A small image diffusion model, trained from scratch.
Training: muon at rate 0.0086, batches of 384.
Data: 88335 training examples, 76.1 epochs.
Rows from block 2, named by matrix and row number. Rows with one number belong to one channel. Each number is 50 + 10 x the weight over its row's rms, rounded and kept within 0 to 99. All counts start at 0. After the name is the row's rms in percent of the matrix's.
# convs0: first 3x3 conv (model.enc.2.0.convs.0.weight, 128x128x3x3), inputs 26-51, a 3x3 kernel for each
# convs1: second 3x3 conv (model.enc.2.0.convs.1.weight, 128x128x3x3, transposed), outputs 26-51, a 3x3 kernel for each
convs0.86 089:58 47 47 60 39 67 56 60 52 44 39 50 62 43 57 45 42 54 50 43 63 50 37 42 47 47 53 44 44 51 34 64 62 47 76 57 48 46 46 59 61 44 48 51 45 46 51 39 44 52 53 46 38 37 50 50 59 54 49 52 56 56 51 59 55 68 63 37 63 66 47 61 49 48 72 49 37 45 51 42 46 48 50 43 51 39 48 60 64 59 63 67 45 46 72 58 47 59 56 64 62 66 52 60 65 63 63 64 46 50 58 63 65 51 56 54 47 22 11 33 23 19 19 22 29 28 46 41 46 54 48 24 58 49 29 51 48 47 57 53 50 50 59 47 63 45 63 59 67 64 47 53 61 47 55 51 51 60 53 37 50 60 47 52 55 63 57 58 51 57 60 51 51 52 51 62 55 52 58 52 51 48 58 43 47 53 54 49 54 48 52 44 47 49 46 48 43 50 50 36 53 50 67 31 55 48 44 41 35 56 48 28 32 50 44 46 49 52 55 53 35 56 50 50 45 44 56 54 41 65 49 43 55 56
convs1.86 093:39 45 47 44 32 47 43 39 44 50 52 48 47 51 69 43 57 44 67 64 65 50 66 52 61 56 58 50 35 45 46 52 56 47 47 47 48 61 46 44 48 50 37 25 50 54 59 56 51 78 64 56 58 51 53 46 48 52 57 39 52 50 43 50 61 59 52 63 45 59 60 59 45 56 34 54 44 50 50 49 53 29 49 44 34 45 37 33 26 37 43 41 34 40 30 42 42 51 30 43 53 42 29 31 54 36 48 47 52 50 60 55 46 52 52 49 55 43 21 33 39 23 27 25 14 49 58 58 58 52 57 59 57 51 63 59 49 55 46 57 62 51 45 60 54 51 51 32 37 46 64 62 41 57 70 57 45 50 73 60 60 84 32 48 47 41 60 57 53 62 67 56 32 48 37 16 35 36 19 42 56 76 56 32 61 57 38 48 61 52 56 56 57 67 63 68 54 54 64 58 47 58 47 56 45 65 53 47 53 38 51 58 49 45 57 43 64 67 53 58 65 44 47 55 60 43 60 33 44 56 48 49 61 36
convs0.87 106:59 49 49 52 46 57 56 47 50 46 48 61 53 47 55 51 43 52 47 38 48 31 39 31 46 35 51 41 46 45 40 49 45 49 52 45 53 52 60 44 49 43 49 44 51 61 56 56 56 60 55 52 58 50 50 62 55 75 77 82 54 63 54 55 46 46 42 33 47 50 55 49 51 41 40 38 34 44 28 35 42 50 47 35 33 49 32 37 44 42 51 41 47 48 57 43 59 49 51 52 46 49 49 53 46 50 53 52 50 54 48 49 51 55 49 49 49 45 58 43 55 80 67 53 69 58 46 47 38 40 43 40 37 53 30 49 46 49 54 67 44 49 53 46 64 68 57 60 68 50 57 56 59 47 55 52 51 41 45 53 49 44 53 44 55 47 47 53 51 44 51 36 53 42 57 60 59 53 64 46 39 37 37 34 50 42 35 54 57 57 39 60 39 14 34 55 38 63 49 49 57 62 67 43 42 59 46 45 56 56 48 55 54 63 53 44 54 53 63 43 41 55 48 50 62 38 48 43 51 62 34 49 66 27
convs1.87 110:62 53 34 82 74 67 55 53 61 50 47 48 56 53 53 46 49 53 40 48 45 56 66 44 34 48 39 53 47 56 31 53 49 46 47 57 51 45 56 47 36 48 53 32 31 54 35 50 42 45 25 55 45 48 47 50 31 56 59 45 49 52 49 55 56 43 45 53 63 53 51 35 51 49 35 59 71 56 41 36 50 51 36 46 60 55 40 61 49 54 46 56 53 51 47 27 48 50 56 46 58 73 47 56 46 56 48 40 44 40 53 45 52 70 39 62 49 30 42 41 53 52 66 53 54 48 51 64 47 49 52 47 50 52 52 46 49 42 49 55 49 45 53 51 43 53 62 54 60 50 63 47 49 52 34 42 55 66 58 48 45 64 65 52 29 58 42 46 42 48 58 53 58 55 46 49 46 62 60 58 40 60 56 48 54 47 56 57 52 44 35 38 46 38 28 40 38 35 46 37 46 50 34 33 53 70 59 47 46 57 51 54 53 40 50 54 50 48 52 46 38 59 66 54 65 41 29 57 45 30 58 54 35 47
convs0.88 108:48 55 45 45 30 40 46 44 33 46 41 44 44 46 56 49 52 44 55 53 47 32 51 36 61 64 46 46 65 59 48 38 55 61 57 55 44 47 50 43 53 42 37 48 46 55 54 49 48 54 56 48 51 55 47 38 44 62 51 56 53 45 41 45 40 40 48 38 35 37 39 38 49 50 46 48 62 50 44 47 41 61 53 40 55 61 46 39 55 40 48 40 46 49 58 48 35 45 43 45 57 42 43 43 47 54 47 25 34 49 46 46 48 41 41 43 47 48 51 29 54 67 51 37 37 44 58 60 54 38 37 38 60 57 53 40 41 53 39 21 41 55 46 45 60 52 47 51 57 56 50 51 46 50 47 57 42 44 40 56 61 69 51 34 52 45 47 50 42 43 36 58 51 42 55 40 62 42 35 52 54 50 43 41 41 41 35 40 49 50 55 42 46 52 47 53 44 47 43 50 54 49 49 47 41 47 41 45 50 50 45 40 35 55 55 55 39 38 51 60 61 38 57 67 58 46 54 45 49 40 39 51 53 56
convs1.88 084:56 53 48 54 55 52 37 29 45 41 60 42 38 40 47 34 42 43 46 57 35 44 60 32 37 39 53 48 44 38 35 48 54 59 47 48 59 43 56 37 45 56 50 62 60 51 51 51 54 50 51 47 48 43 47 51 47 61 66 53 58 66 60 59 50 42 68 44 58 51 39 49 60 41 46 47 29 29 47 47 56 46 49 49 50 50 45 48 45 38 47 51 66 55 55 57 52 48 43 74 64 54 50 60 56 36 53 63 57 49 60 40 49 36 35 36 28 63 52 59 47 60 59 64 41 50 43 45 53 38 64 51 50 58 44 49 56 58 42 57 62 65 55 45 49 46 43 43 43 49 52 42 41 49 55 44 54 67 62 49 58 68 38 55 46 50 52 56 48 68 51 42 48 58 51 55 64 64 56 56 58 56 53 44 65 44 53 53 38 55 42 30 38 28 47 50 40 49 54 54 54 70 58 46 56 59 44 53 44 47 48 41 50 53 58 41 57 35 40 41 46 30 45 55 59 64 54 46 57 53 39 46 49 42
convs0.89 107:54 52 62 49 37 64 59 50 47 56 56 57 52 55 63 54 71 65 48 49 46 57 59 61 33 60 52 62 63 50 47 56 56 53 61 41 48 59 57 52 57 46 48 49 48 50 61 54 42 63 66 49 68 61 55 49 50 42 40 46 49 56 52 40 37 35 28 29 35 34 25 42 50 51 54 56 51 53 61 41 46 44 59 54 51 45 50 39 43 47 40 37 45 48 57 60 45 47 46 41 56 53 49 51 56 54 68 48 57 46 44 49 42 30 49 37 36 58 72 66 71 79 82 79 92 66 52 63 69 56 58 64 53 54 66 54 46 59 50 36 53 39 45 46 60 58 52 63 55 51 63 56 57 64 52 53 63 42 57 59 55 56 67 54 58 68 52 61 57 50 52 54 57 50 53 46 51 48 40 50 41 43 41 33 32 26 46 32 36 53 53 51 48 51 42 57 44 52 50 66 49 49 44 59 47 46 45 34 40 36 51 48 39 38 35 34 57 56 53 50 34 33 44 41 42 52 48 50 38 37 57 42 51 51
convs1.89 093:40 67 63 39 40 35 49 27 26 50 58 52 39 61 68 35 48 61 58 47 45 44 51 41 53 52 49 59 38 43 61 52 44 51 64 63 63 57 77 59 53 56 64 72 50 56 53 55 45 73 66 44 51 54 58 44 42 56 64 54 49 50 53 51 56 44 43 44 46 51 64 56 38 35 41 41 27 23 42 40 38 51 24 57 51 49 47 56 64 48 48 26 81 49 47 77 58 52 74 39 36 51 18 22 42 44 48 48 57 61 50 57 57 50 46 47 52 46 56 49 49 59 51 54 63 48 40 51 39 39 34 37 30 39 41 47 48 52 52 39 49 55 42 31 38 55 46 52 44 42 46 58 53 59 43 41 56 80 55 49 55 48 44 47 52 43 52 53 48 38 42 65 56 50 75 60 72 60 55 59 47 47 42 37 58 42 36 51 50 56 59 60 49 42 57 60 45 45 48 48 36 39 53 44 35 30 41 44 40 56 42 34 50 61 44 50 50 44 49 44 53 40 39 42 38 42 56 60 57 39 50 51 36 67
convs0.90 092:47 55 62 50 83 41 51 52 49 49 52 46 50 49 37 42 50 52 44 52 56 53 54 51 59 43 58 64 49 41 46 49 38 50 55 40 48 49 51 61 58 57 43 48 52 50 55 58 66 64 58 53 63 59 55 55 60 50 73 55 54 52 51 49 47 39 49 50 51 48 59 41 40 54 53 61 52 62 49 64 58 47 41 52 61 48 48 45 58 65 34 54 46 36 83 53 36 30 31 47 71 52 62 54 57 43 66 72 46 33 49 35 51 41 53 37 34 52 56 53 59 69 60 56 55 54 34 44 53 42 62 46 46 32 34 38 51 52 58 60 32 32 38 46 56 50 46 41 60 38 46 50 54 56 68 57 51 47 48 56 36 51 41 55 58 49 51 67 61 50 66 45 40 44 53 43 47 50 43 50 35 32 45 50 51 48 50 39 51 44 41 55 57 48 53 49 49 47 48 36 41 53 30 59 62 68 54 55 62 51 56 45 36 55 49 58 54 51 40 48 49 48 44 58 48 54 49 45 45 43 50 44 42 65
convs1.90 097:65 41 48 65 48 38 46 62 54 54 48 48 56 74 72 43 61 61 56 44 42 47 39 37 35 64 46 43 68 54 55 47 54 53 43 46 47 55 39 57 32 53 63 64 62 41 46 61 51 48 55 55 51 47 53 32 44 42 55 46 56 50 43 61 63 60 52 44 51 56 78 49 33 50 37 40 46 65 49 41 44 50 40 26 35 19 23 51 36 20 51 57 53 48 42 58 58 57 59 42 34 39 47 26 56 54 57 43 58 50 48 58 40 61 59 60 56 67 46 47 62 45 55 63 60 76 44 42 47 52 55 54 60 74 40 53 35 42 37 72 67 50 59 55 43 55 54 43 61 52 40 38 45 45 42 46 49 50 30 44 49 63 43 57 62 44 45 49 50 42 49 52 48 60 50 53 52 68 59 58 46 41 57 61 58 67 57 56 49 64 66 64 53 63 55 46 42 48 55 46 58 41 36 56 64 66 54 53 31 57 51 57 66 48 34 45 41 57 43 62 53 61 51 63 44 57 37 39 53 50 53 67 65 62
convs0.91 100:59 60 48 47 66 46 51 71 50 56 52 53 50 56 64 54 55 58 35 49 40 40 42 36 53 43 51 35 40 40 40 41 36 29 69 53 51 37 54 58 57 53 62 58 45 52 48 43 48 33 49 53 47 64 56 70 55 62 76 76 63 64 56 44 34 42 53 27 42 42 41 54 49 29 42 50 38 52 44 34 54 48 38 50 55 47 54 36 49 68 43 38 45 37 36 47 54 50 41 49 52 55 60 46 46 58 22 47 47 35 54 21 36 47 52 57 25 43 43 48 37 43 51 49 51 43 29 53 46 47 69 62 52 71 44 40 53 53 59 50 53 58 61 54 59 55 63 60 55 51 54 59 41 48 55 40 47 56 58 44 43 50 51 50 55 48 36 47 46 43 36 47 57 38 54 45 47 41 43 39 60 51 41 64 36 51 45 42 71 62 46 52 50 41 51 37 34 58 57 34 49 61 54 46 47 37 48 52 43 41 56 51 52 56 62 59 49 54 45 49 60 44 52 61 48 40 59 57 46 61 40 44 54 64
convs1.91 093:31 59 54 38 48 54 33 38 63 46 55 56 38 69 52 54 54 58 51 47 56 58 42 53 48 50 39 50 58 53 63 59 67 61 62 55 59 63 46 62 51 44 63 61 46 30 56 38 39 31 27 52 27 46 42 50 57 44 51 51 54 57 51 51 35 26 44 64 35 36 53 54 54 66 60 56 61 50 48 53 68 45 44 40 54 46 35 67 49 48 42 38 45 48 51 60 30 32 51 43 60 55 51 45 47 46 51 43 44 40 45 53 63 52 49 68 36 52 58 60 64 53 47 44 47 52 40 58 46 43 54 35 53 60 52 57 68 46 51 64 35 46 54 45 51 33 46 54 51 58 48 46 49 60 43 44 62 44 44 54 57 56 42 47 46 46 54 67 39 49 47 33 57 54 38 39 40 40 44 42 40 73 64 38 66 51 51 58 35 44 61 64 67 58 77 68 59 59 50 37 44 45 31 42 50 50 59 44 43 23 47 48 38 56 60 60 58 53 69 56 40 57 45 54 52 33 37 32 30 39 48 40 28 36
convs0.92 096:45 60 46 36 37 58 38 32 47 51 60 40 41 57 54 63 41 42 56 57 48 36 41 48 31 52 65 45 30 69 35 30 56 75 44 55 53 50 62 57 57 63 38 58 53 44 36 54 44 49 47 52 50 56 53 45 52 49 48 49 51 51 39 51 47 46 56 35 39 60 50 52 54 41 44 55 63 47 58 49 54 69 57 54 56 47 39 55 47 48 53 59 37 41 62 52 55 62 47 37 43 51 35 47 35 48 27 51 37 46 41 52 39 56 33 42 55 50 41 41 52 37 41 55 51 49 40 52 53 65 52 61 46 68 48 37 54 51 50 43 56 49 59 56 55 67 53 60 53 59 40 61 64 59 58 49 52 56 52 64 59 51 47 47 47 46 35 45 46 49 43 58 64 50 65 54 60 69 64 65 53 56 59 47 51 56 61 62 64 58 49 56 69 69 38 43 50 49 46 44 53 41 76 43 46 50 48 47 43 48 54 56 47 46 44 54 42 59 48 42 31 50 56 53 50 61 38 51 74 59 53 54 49 66
convs1.92 105:58 44 32 52 50 20 42 65 48 53 34 30 37 82 71 44 47 43 52 44 47 35 58 54 55 47 62 44 42 42 53 55 41 61 53 36 48 51 44 51 38 48 44 43 50 54 57 51 60 43 33 63 55 56 58 35 52 55 64 43 53 45 46 39 38 42 38 27 22 55 53 46 47 39 49 39 47 59 58 53 55 44 52 70 55 38 49 51 60 54 45 40 32 44 61 71 48 31 34 53 59 44 56 32 47 52 66 62 57 56 63 39 59 49 44 41 49 65 62 61 60 55 44 63 63 65 50 47 73 33 48 40 59 56 58 43 72 39 53 72 54 51 51 56 50 54 59 48 42 61 41 39 38 55 49 52 47 55 49 38 53 56 54 60 54 40 65 37 56 52 47 53 28 41 57 46 41 56 49 45 45 35 42 50 58 54 50 52 42 54 53 42 48 57 43 47 63 45 70 52 52 55 32 42 51 76 44 43 47 40 45 40 58 37 38 39 52 46 41 59 54 51 48 45 60 63 47 48 54 57 59 46 46 52
convs0.93 102:47 51 43 54 75 58 64 41 49 48 55 44 53 56 60 52 59 42 52 28 48 43 73 62 69 46 52 54 37 25 33 32 43 45 63 49 62 51 37 45 68 47 45 30 55 47 51 61 50 45 45 54 51 48 44 60 38 59 81 64 42 60 55 41 59 41 41 61 47 54 49 50 52 43 57 64 42 51 54 44 52 47 51 44 46 57 77 55 56 44 40 33 42 61 57 21 35 38 63 47 57 63 54 39 81 67 65 39 57 52 44 57 54 15 32 43 62 61 46 47 48 52 49 45 56 53 52 47 39 50 82 58 40 25 53 45 45 36 60 67 35 39 46 67 50 64 47 58 72 50 34 51 56 45 49 39 54 70 52 39 49 43 43 50 57 51 54 48 40 54 49 51 51 45 58 71 46 43 42 43 43 45 55 42 50 42 48 53 35 52 53 62 50 30 68 62 58 64 56 50 48 48 31 58 65 54 38 50 45 42 42 51 55 65 48 53 52 42 51 48 69 60 46 36 47 55 49 54 57 47 36 53 40 41
convs1.93 106:67 58 46 30 58 56 34 58 53 62 73 51 39 74 52 54 51 37 56 57 52 46 24 47 54 38 34 62 81 59 67 82 65 61 67 62 47 44 48 67 57 45 32 48 48 66 58 55 56 51 54 44 42 52 50 43 47 50 34 40 46 40 48 62 52 51 54 56 60 37 34 67 46 63 49 55 60 65 47 43 41 66 54 52 58 54 51 47 39 48 54 48 45 51 40 49 59 49 60 31 49 45 62 61 39 43 51 43 52 58 51 70 73 58 57 45 49 55 45 37 55 49 32 52 39 36 57 28 57 58 77 53 45 65 63 37 41 49 55 63 41 48 44 46 54 28 29 47 39 43 38 49 56 62 64 74 54 41 49 65 49 49 42 43 48 39 66 54 22 42 39 52 33 49 38 54 45 50 54 63 44 53 56 56 55 50 41 56 60 46 44 45 43 57 66 38 54 57 35 35 65 30 25 46 46 44 35 49 44 51 50 43 48 44 59 51 45 45 57 33 33 38 51 48 50 52 37 43 42 57 50 42 40 39
convs0.94 086:44 60 62 36 36 55 59 43 51 63 51 70 46 40 58 55 51 57 42 34 44 41 49 38 33 30 43 49 47 47 33 45 38 62 58 75 47 64 47 46 58 47 64 46 44 58 55 54 60 65 60 54 43 37 41 52 44 38 53 35 44 44 39 48 53 60 41 65 54 40 52 58 56 51 56 46 44 59 48 43 48 63 52 46 51 61 48 40 40 51 38 50 40 52 69 59 57 58 57 60 16 48 61 56 35 79 50 47 57 68 55 41 63 49 58 59 60 69 55 44 40 57 47 45 63 44 63 58 54 44 60 54 68 46 61 48 40 56 58 39 56 42 45 54 48 66 56 54 50 49 65 61 48 60 53 60 48 37 44 53 45 36 62 53 67 51 43 51 51 56 49 58 61 45 55 54 67 44 50 63 53 52 49 39 40 46 44 39 41 55 56 60 46 50 55 53 44 56 58 44 49 51 45 41 52 45 36 65 43 48 64 52 46 56 54 56 61 63 50 58 51 37 64 51 60 51 52 51 60 44 60 61 39 52
convs1.94 093:55 45 54 61 26 53 37 41 52 48 48 50 57 69 72 55 58 41 48 49 60 44 54 32 50 47 60 52 51 63 66 28 41 45 34 40 57 66 68 56 43 47 51 37 60 61 51 54 56 47 48 50 44 54 48 53 70 51 54 62 64 51 52 38 42 58 38 50 54 63 61 34 37 49 50 39 57 47 61 57 54 50 69 62 53 43 46 41 46 52 43 28 38 42 65 61 30 36 32 60 41 44 51 50 49 66 51 57 51 56 47 62 53 48 48 57 53 52 44 61 49 55 46 49 57 55 54 41 46 55 55 61 70 67 61 55 59 54 50 74 62 47 52 68 38 45 42 34 61 54 44 33 52 49 56 56 58 60 51 57 44 43 53 49 56 53 56 69 70 39 52 37 50 54 56 37 65 69 48 49 48 58 46 66 79 54 52 61 67 46 61 57 64 41 57 54 62 42 60 59 57 48 49 51 64 58 59 47 51 38 42 54 53 49 41 41 61 53 62 84 45 45 35 43 34 59 45 45 51 73 51 59 61 48
convs0.95 105:56 55 40 59 48 43 33 33 47 66 50 50 50 58 56 47 47 49 48 39 36 34 47 47 43 42 52 49 58 43 67 82 42 50 44 40 47 41 52 53 52 55 56 58 49 63 51 45 65 51 48 50 61 56 46 50 54 53 55 51 62 58 53 37 45 48 45 51 48 49 48 51 73 66 53 63 38 58 48 47 62 53 57 54 51 58 53 65 67 65 50 47 58 42 40 67 35 54 55 51 55 47 54 46 38 48 69 49 48 44 50 35 38 41 43 40 43 47 41 47 52 48 46 43 55 55 49 45 60 51 33 52 47 45 49 53 47 62 46 42 45 56 49 54 53 50 63 61 61 62 75 70 67 43 41 58 63 63 55 43 30 39 54 46 46 44 49 52 52 57 60 52 56 44 64 51 41 46 53 53 59 49 52 43 41 53 56 66 75 50 65 51 45 52 49 46 60 60 58 59 39 48 43 52 48 70 56 46 59 60 72 48 61 46 27 60 58 37 54 47 36 33 40 45 40 57 59 48 59 47 32 53 38 34
convs1.95 104:66 60 44 55 62 43 55 63 28 30 41 46 52 46 45 55 44 45 55 55 67 55 47 63 57 63 60 48 32 25 38 34 22 34 43 34 60 40 43 66 62 72 73 58 62 62 40 39 58 41 40 58 39 41 61 55 43 59 62 43 59 59 54 51 49 41 51 49 47 47 50 51 36 33 42 54 45 33 65 58 49 40 45 28 49 39 35 52 50 45 39 70 71 59 57 54 63 65 69 51 49 35 61 49 58 54 77 56 50 70 51 52 48 55 44 50 57 65 37 43 54 42 54 50 55 53 47 47 58 37 66 47 51 45 53 45 62 35 46 45 56 47 39 59 54 70 62 50 59 33 44 40 48 37 36 21 48 37 40 37 30 34 40 57 41 50 64 44 45 48 54 43 63 47 29 44 36 50 45 46 68 55 60 69 48 57 68 59 60 58 50 43 48 51 52 58 53 57 36 39 50 35 49 50 37 39 51 24 60 55 45 61 41 48 66 46 63 59 44 58 43 59 60 43 43 49 39 45 42 38 50 47 47 62
convs0.96 103:48 47 46 43 59 62 45 48 55 51 43 46 48 44 48 48 44 39 40 35 28 45 44 60 35 37 19 44 49 56 71 64 58 58 61 49 56 56 53 61 52 64 57 59 55 37 38 47 44 40 52 50 53 42 42 46 50 49 49 48 42 48 46 60 50 50 65 55 55 63 63 55 54 68 51 53 53 45 49 42 58 58 46 63 56 46 42 55 47 49 41 59 55 53 62 60 54 58 49 50 59 52 56 77 70 42 60 53 44 45 36 56 40 35 45 59 46 44 63 37 60 60 28 30 41 61 53 61 47 52 64 53 53 53 51 44 50 56 47 51 56 48 49 48 57 69 58 51 59 74 49 48 63 45 48 52 53 45 60 58 54 61 57 62 56 54 54 59 57 49 56 54 58 55 55 52 49 52 55 56 53 55 46 56 49 56 52 60 48 64 51 50 46 38 57 54 49 52 48 44 48 43 58 51 47 50 49 59 67 48 46 44 44 64 44 56 39 43 46 43 52 55 55 50 48 49 50 52 54 54 74 63 59 57
convs1.96 086:48 51 54 29 47 52 41 41 43 62 82 54 60 61 60 43 64 73 48 35 54 29 38 41 41 35 54 46 36 42 41 59 45 49 47 45 51 42 45 41 55 41 45 65 54 59 67 56 56 65 69 55 66 71 30 54 47 51 67 53 38 48 44 36 36 25 36 41 36 34 40 29 41 41 45 48 27 53 47 33 37 62 55 45 33 39 31 48 43 54 41 49 53 29 34 42 39 39 53 51 48 50 46 41 41 59 34 50 64 47 54 70 71 48 66 69 47 33 58 68 53 41 40 42 31 44 45 55 44 53 52 57 53 51 56 33 42 38 50 67 49 43 52 42 38 57 46 35 40 34 49 42 32 50 47 42 53 43 50 56 54 27 53 63 57 65 47 52 49 55 47 46 39 38 57 29 31 41 36 23 44 44 59 37 41 69 63 60 80 49 43 49 59 48 42 62 51 43 48 48 35 51 42 59 43 42 51 36 51 29 59 62 43 46 57 40 55 59 52 48 54 53 39 48 48 45 51 49 49 44 49 43 48 46
convs0.97 100:63 90 64 29 66 57 46 33 68 41 50 52 46 41 55 48 44 39 51 48 38 54 64 48 35 58 47 38 44 46 28 35 54 34 29 57 49 42 52 45 73 55 50 57 46 47 61 56 41 69 49 58 78 49 40 46 52 51 36 42 41 42 46 49 46 54 48 33 42 54 43 56 52 59 57 43 32 52 61 40 48 49 61 59 46 23 46 47 43 40 54 32 48 52 54 45 63 63 56 35 66 56 33 33 74 68 42 35 43 57 47 64 72 40 44 58 52 46 50 53 50 52 65 48 50 59 62 48 45 53 29 51 57 46 55 38 55 63 37 62 60 59 57 61 46 57 55 48 47 49 41 51 41 46 41 47 62 70 58 67 55 60 49 54 54 72 55 54 59 50 59 45 44 34 44 58 50 41 35 60 50 59 55 44 34 36 54 58 39 46 42 53 49 41 57 54 38 53 39 51 46 52 56 42 48 41 43 44 51 35 47 68 54 52 43 53 61 43 52 52 33 48 51 55 44 53 39 47 56 50 55 50 44 59
convs1.97 117:55 44 39 34 66 47 41 40 51 55 49 43 38 58 47 46 38 32 55 54 50 47 53 70 63 33 38 63 59 57 64 69 48 61 60 66 49 60 42 60 52 41 40 74 44 55 46 40 54 41 36 45 49 50 66 41 44 60 59 38 55 45 46 56 60 46 39 62 39 54 59 46 51 45 48 56 66 54 34 46 56 62 44 41 66 51 44 40 58 62 47 36 36 39 55 45 47 49 41 46 50 44 52 25 42 56 55 55 51 59 43 53 34 60 53 37 61 42 59 59 49 75 39 52 51 56 41 67 55 36 71 52 42 65 55 39 40 40 46 55 53 55 46 62 52 60 52 50 47 62 47 45 44 60 42 48 39 44 45 52 53 61 52 64 42 37 61 27 46 47 52 47 72 51 51 50 48 52 46 61 61 29 53 57 49 48 47 58 51 50 63 62 51 67 44 42 48 48 56 59 58 58 34 60 45 54 61 42 43 50 66 32 47 48 53 32 71 40 62 76 64 52 52 46 56 57 47 45 66 52 73 59 66 48
convs0.98 093:42 40 51 51 56 40 45 43 44 46 55 53 44 55 43 52 43 44 46 44 57 36 45 64 61 38 58 43 56 45 50 48 42 71 30 50 49 55 56 64 57 59 59 45 44 51 57 65 66 47 55 53 48 45 56 54 47 49 56 46 52 59 41 45 41 47 39 52 51 50 54 52 45 41 47 36 46 38 37 38 43 31 57 52 43 59 55 57 63 57 45 56 41 48 50 54 53 48 43 62 56 41 53 59 43 70 56 41 46 51 58 31 52 57 29 56 45 48 51 49 53 54 49 49 48 53 41 54 32 26 30 52 43 43 58 49 44 55 46 45 62 61 54 55 54 37 38 50 48 35 57 71 40 42 45 61 51 49 56 58 61 50 54 61 47 44 56 49 45 62 59 55 51 65 46 60 49 52 63 48 48 41 50 40 49 50 51 58 57 32 52 53 53 48 69 39 41 63 53 63 54 42 41 63 53 52 43 36 54 50 51 31 63 50 55 46 46 57 49 44 45 48 54 67 61 49 35 32 50 51 34 55 47 43
convs1.98 102:42 49 44 38 58 32 45 58 62 48 57 47 44 43 42 58 42 55 43 37 20 52 46 35 71 62 55 51 42 41 33 54 29 30 58 41 59 50 50 59 55 28 40 51 41 46 61 54 49 61 53 51 55 52 40 54 48 43 64 68 41 61 46 66 23 40 60 18 40 52 56 52 54 40 47 46 53 38 43 62 57 43 32 35 54 40 45 64 44 46 46 51 54 55 51 47 64 50 44 66 57 47 53 43 37 45 61 39 51 54 48 50 51 28 47 42 42 35 47 44 43 44 45 42 67 47 47 55 54 48 48 46 50 46 38 48 55 49 55 39 39 47 34 66 39 37 62 52 48 62 57 48 66 54 43 44 46 48 59 47 46 55 45 50 41 50 57 33 48 47 45 36 53 49 37 48 49 48 35 54 52 36 61 51 53 56 47 68 53 56 62 68 45 49 51 50 49 59 43 41 39 55 48 67 31 35 61 44 46 29 58 40 21 55 55 33 58 50 42 38 51 66 36 50 51 56 46 48 61 47 39 59 53 43
convs0.99 103:41 51 50 34 60 52 46 43 50 47 41 60 59 51 71 45 52 63 49 49 65 63 65 46 52 41 48 50 37 54 40 57 48 34 45 44 46 45 58 54 47 39 46 52 50 55 40 34 43 46 49 41 38 51 42 48 54 42 48 40 60 58 49 36 36 22 44 47 50 53 43 48 25 40 29 55 37 63 56 28 46 39 45 38 34 44 39 42 34 41 45 52 46 41 26 27 41 36 28 45 34 48 38 52 39 39 42 42 37 30 45 45 41 42 40 42 40 49 46 72 31 35 31 79 65 52 36 33 57 34 46 23 52 47 37 40 50 41 26 38 46 38 43 54 49 46 43 45 60 43 50 38 44 44 39 33 46 43 29 47 37 38 51 48 42 56 50 52 38 41 45 40 39 41 32 29 32 58 55 56 51 43 50 57 41 51 50 47 50 55 42 45 60 59 65 38 40 40 46 40 56 58 50 44 56 47 49 48 49 50 56 46 41 60 55 48 42 43 52 51 66 59 48 62 51 47 47 53 47 39 38 55 57 42
convs1.99 095:43 51 44 49 71 68 59 64 64 34 52 59 29 35 42 48 49 40 41 55 53 39 36 52 67 64 42 57 49 47 56 56 35 55 48 28 42 53 64 39 40 46 54 37 46 66 67 62 68 78 74 64 67 59 51 46 38 44 54 61 43 51 64 49 48 60 54 52 43 51 30 41 66 59 55 55 50 49 55 52 63 49 54 33 50 50 56 64 63 55 62 63 56 68 59 47 56 66 59 58 46 60 64 65 41 52 57 52 40 46 50 39 42 39 45 51 53 50 47 61 50 59 71 35 39 52 53 54 49 26 62 36 54 44 28 49 57 72 43 44 66 52 51 65 51 45 28 61 58 61 53 45 61 35 42 38 53 46 60 51 51 51 34 42 46 30 41 36 34 50 31 37 44 44 40 55 52 40 53 60 53 46 56 54 50 51 42 56 53 45 45 43 34 45 59 48 57 50 41 68 61 48 56 68 51 60 46 57 55 48 70 39 41 38 47 61 50 57 41 51 41 40 55 56 56 40 41 50 48 42 63 42 44 60
convs0.100 104:52 43 44 45 43 43 44 43 49 32 35 43 27 22 37 31 29 36 58 55 40 54 64 53 44 43 54 38 57 49 55 63 50 66 67 61 40 44 49 47 53 48 47 43 44 43 49 37 39 35 29 40 34 36 51 56 55 53 57 51 50 53 51 39 50 46 47 51 50 42 56 41 41 55 41 45 53 53 39 58 53 33 42 38 37 46 40 33 37 37 46 41 55 58 62 54 48 63 48 52 71 56 59 52 57 51 52 42 49 50 42 47 57 46 37 45 47 23 43 36 46 60 52 31 42 30 49 51 47 53 58 50 48 44 37 53 39 36 61 54 36 42 39 38 50 58 43 76 78 65 58 68 54 46 57 45 44 41 39 41 32 41 51 55 52 66 71 68 57 59 60 40 47 47 46 41 42 36 40 53 50 31 36 42 43 45 41 34 45 44 53 50 48 56 42 49 54 47 45 47 45 37 47 48 34 35 40 27 33 26 46 47 39 32 47 29 65 63 60 56 64 56 54 58 55 49 43 43 44 37 40 46 46 47
convs1.100 083:41 59 56 26 42 55 43 43 53 43 39 38 39 47 56 40 45 53 48 38 42 50 53 46 58 66 62 55 46 53 53 54 44 49 42 49 41 52 47 39 48 35 31 39 35 67 63 59 73 66 64 75 72 67 40 48 57 50 61 35 43 32 34 63 60 63 61 63 57 55 53 57 30 55 58 53 62 43 43 53 38 51 65 54 70 57 74 57 58 58 56 57 53 48 78 73 44 48 42 54 38 48 59 49 59 50 51 49 24 44 47 48 45 33 39 33 36 50 49 52 50 68 50 50 49 47 62 47 43 57 57 51 43 56 51 54 62 56 56 46 47 49 36 29 53 56 47 60 59 47 54 48 52 64 55 66 55 48 51 59 51 45 52 37 32 30 37 40 56 57 50 40 46 45 69 62 57 41 40 49 69 55 59 47 65 45 40 50 52 31 44 49 42 46 49 42 46 58 48 48 52 60 66 58 57 66 70 51 47 46 58 55 52 62 72 59 59 74 60 62 74 62 46 58 56 54 58 52 58 76 53 59 72 55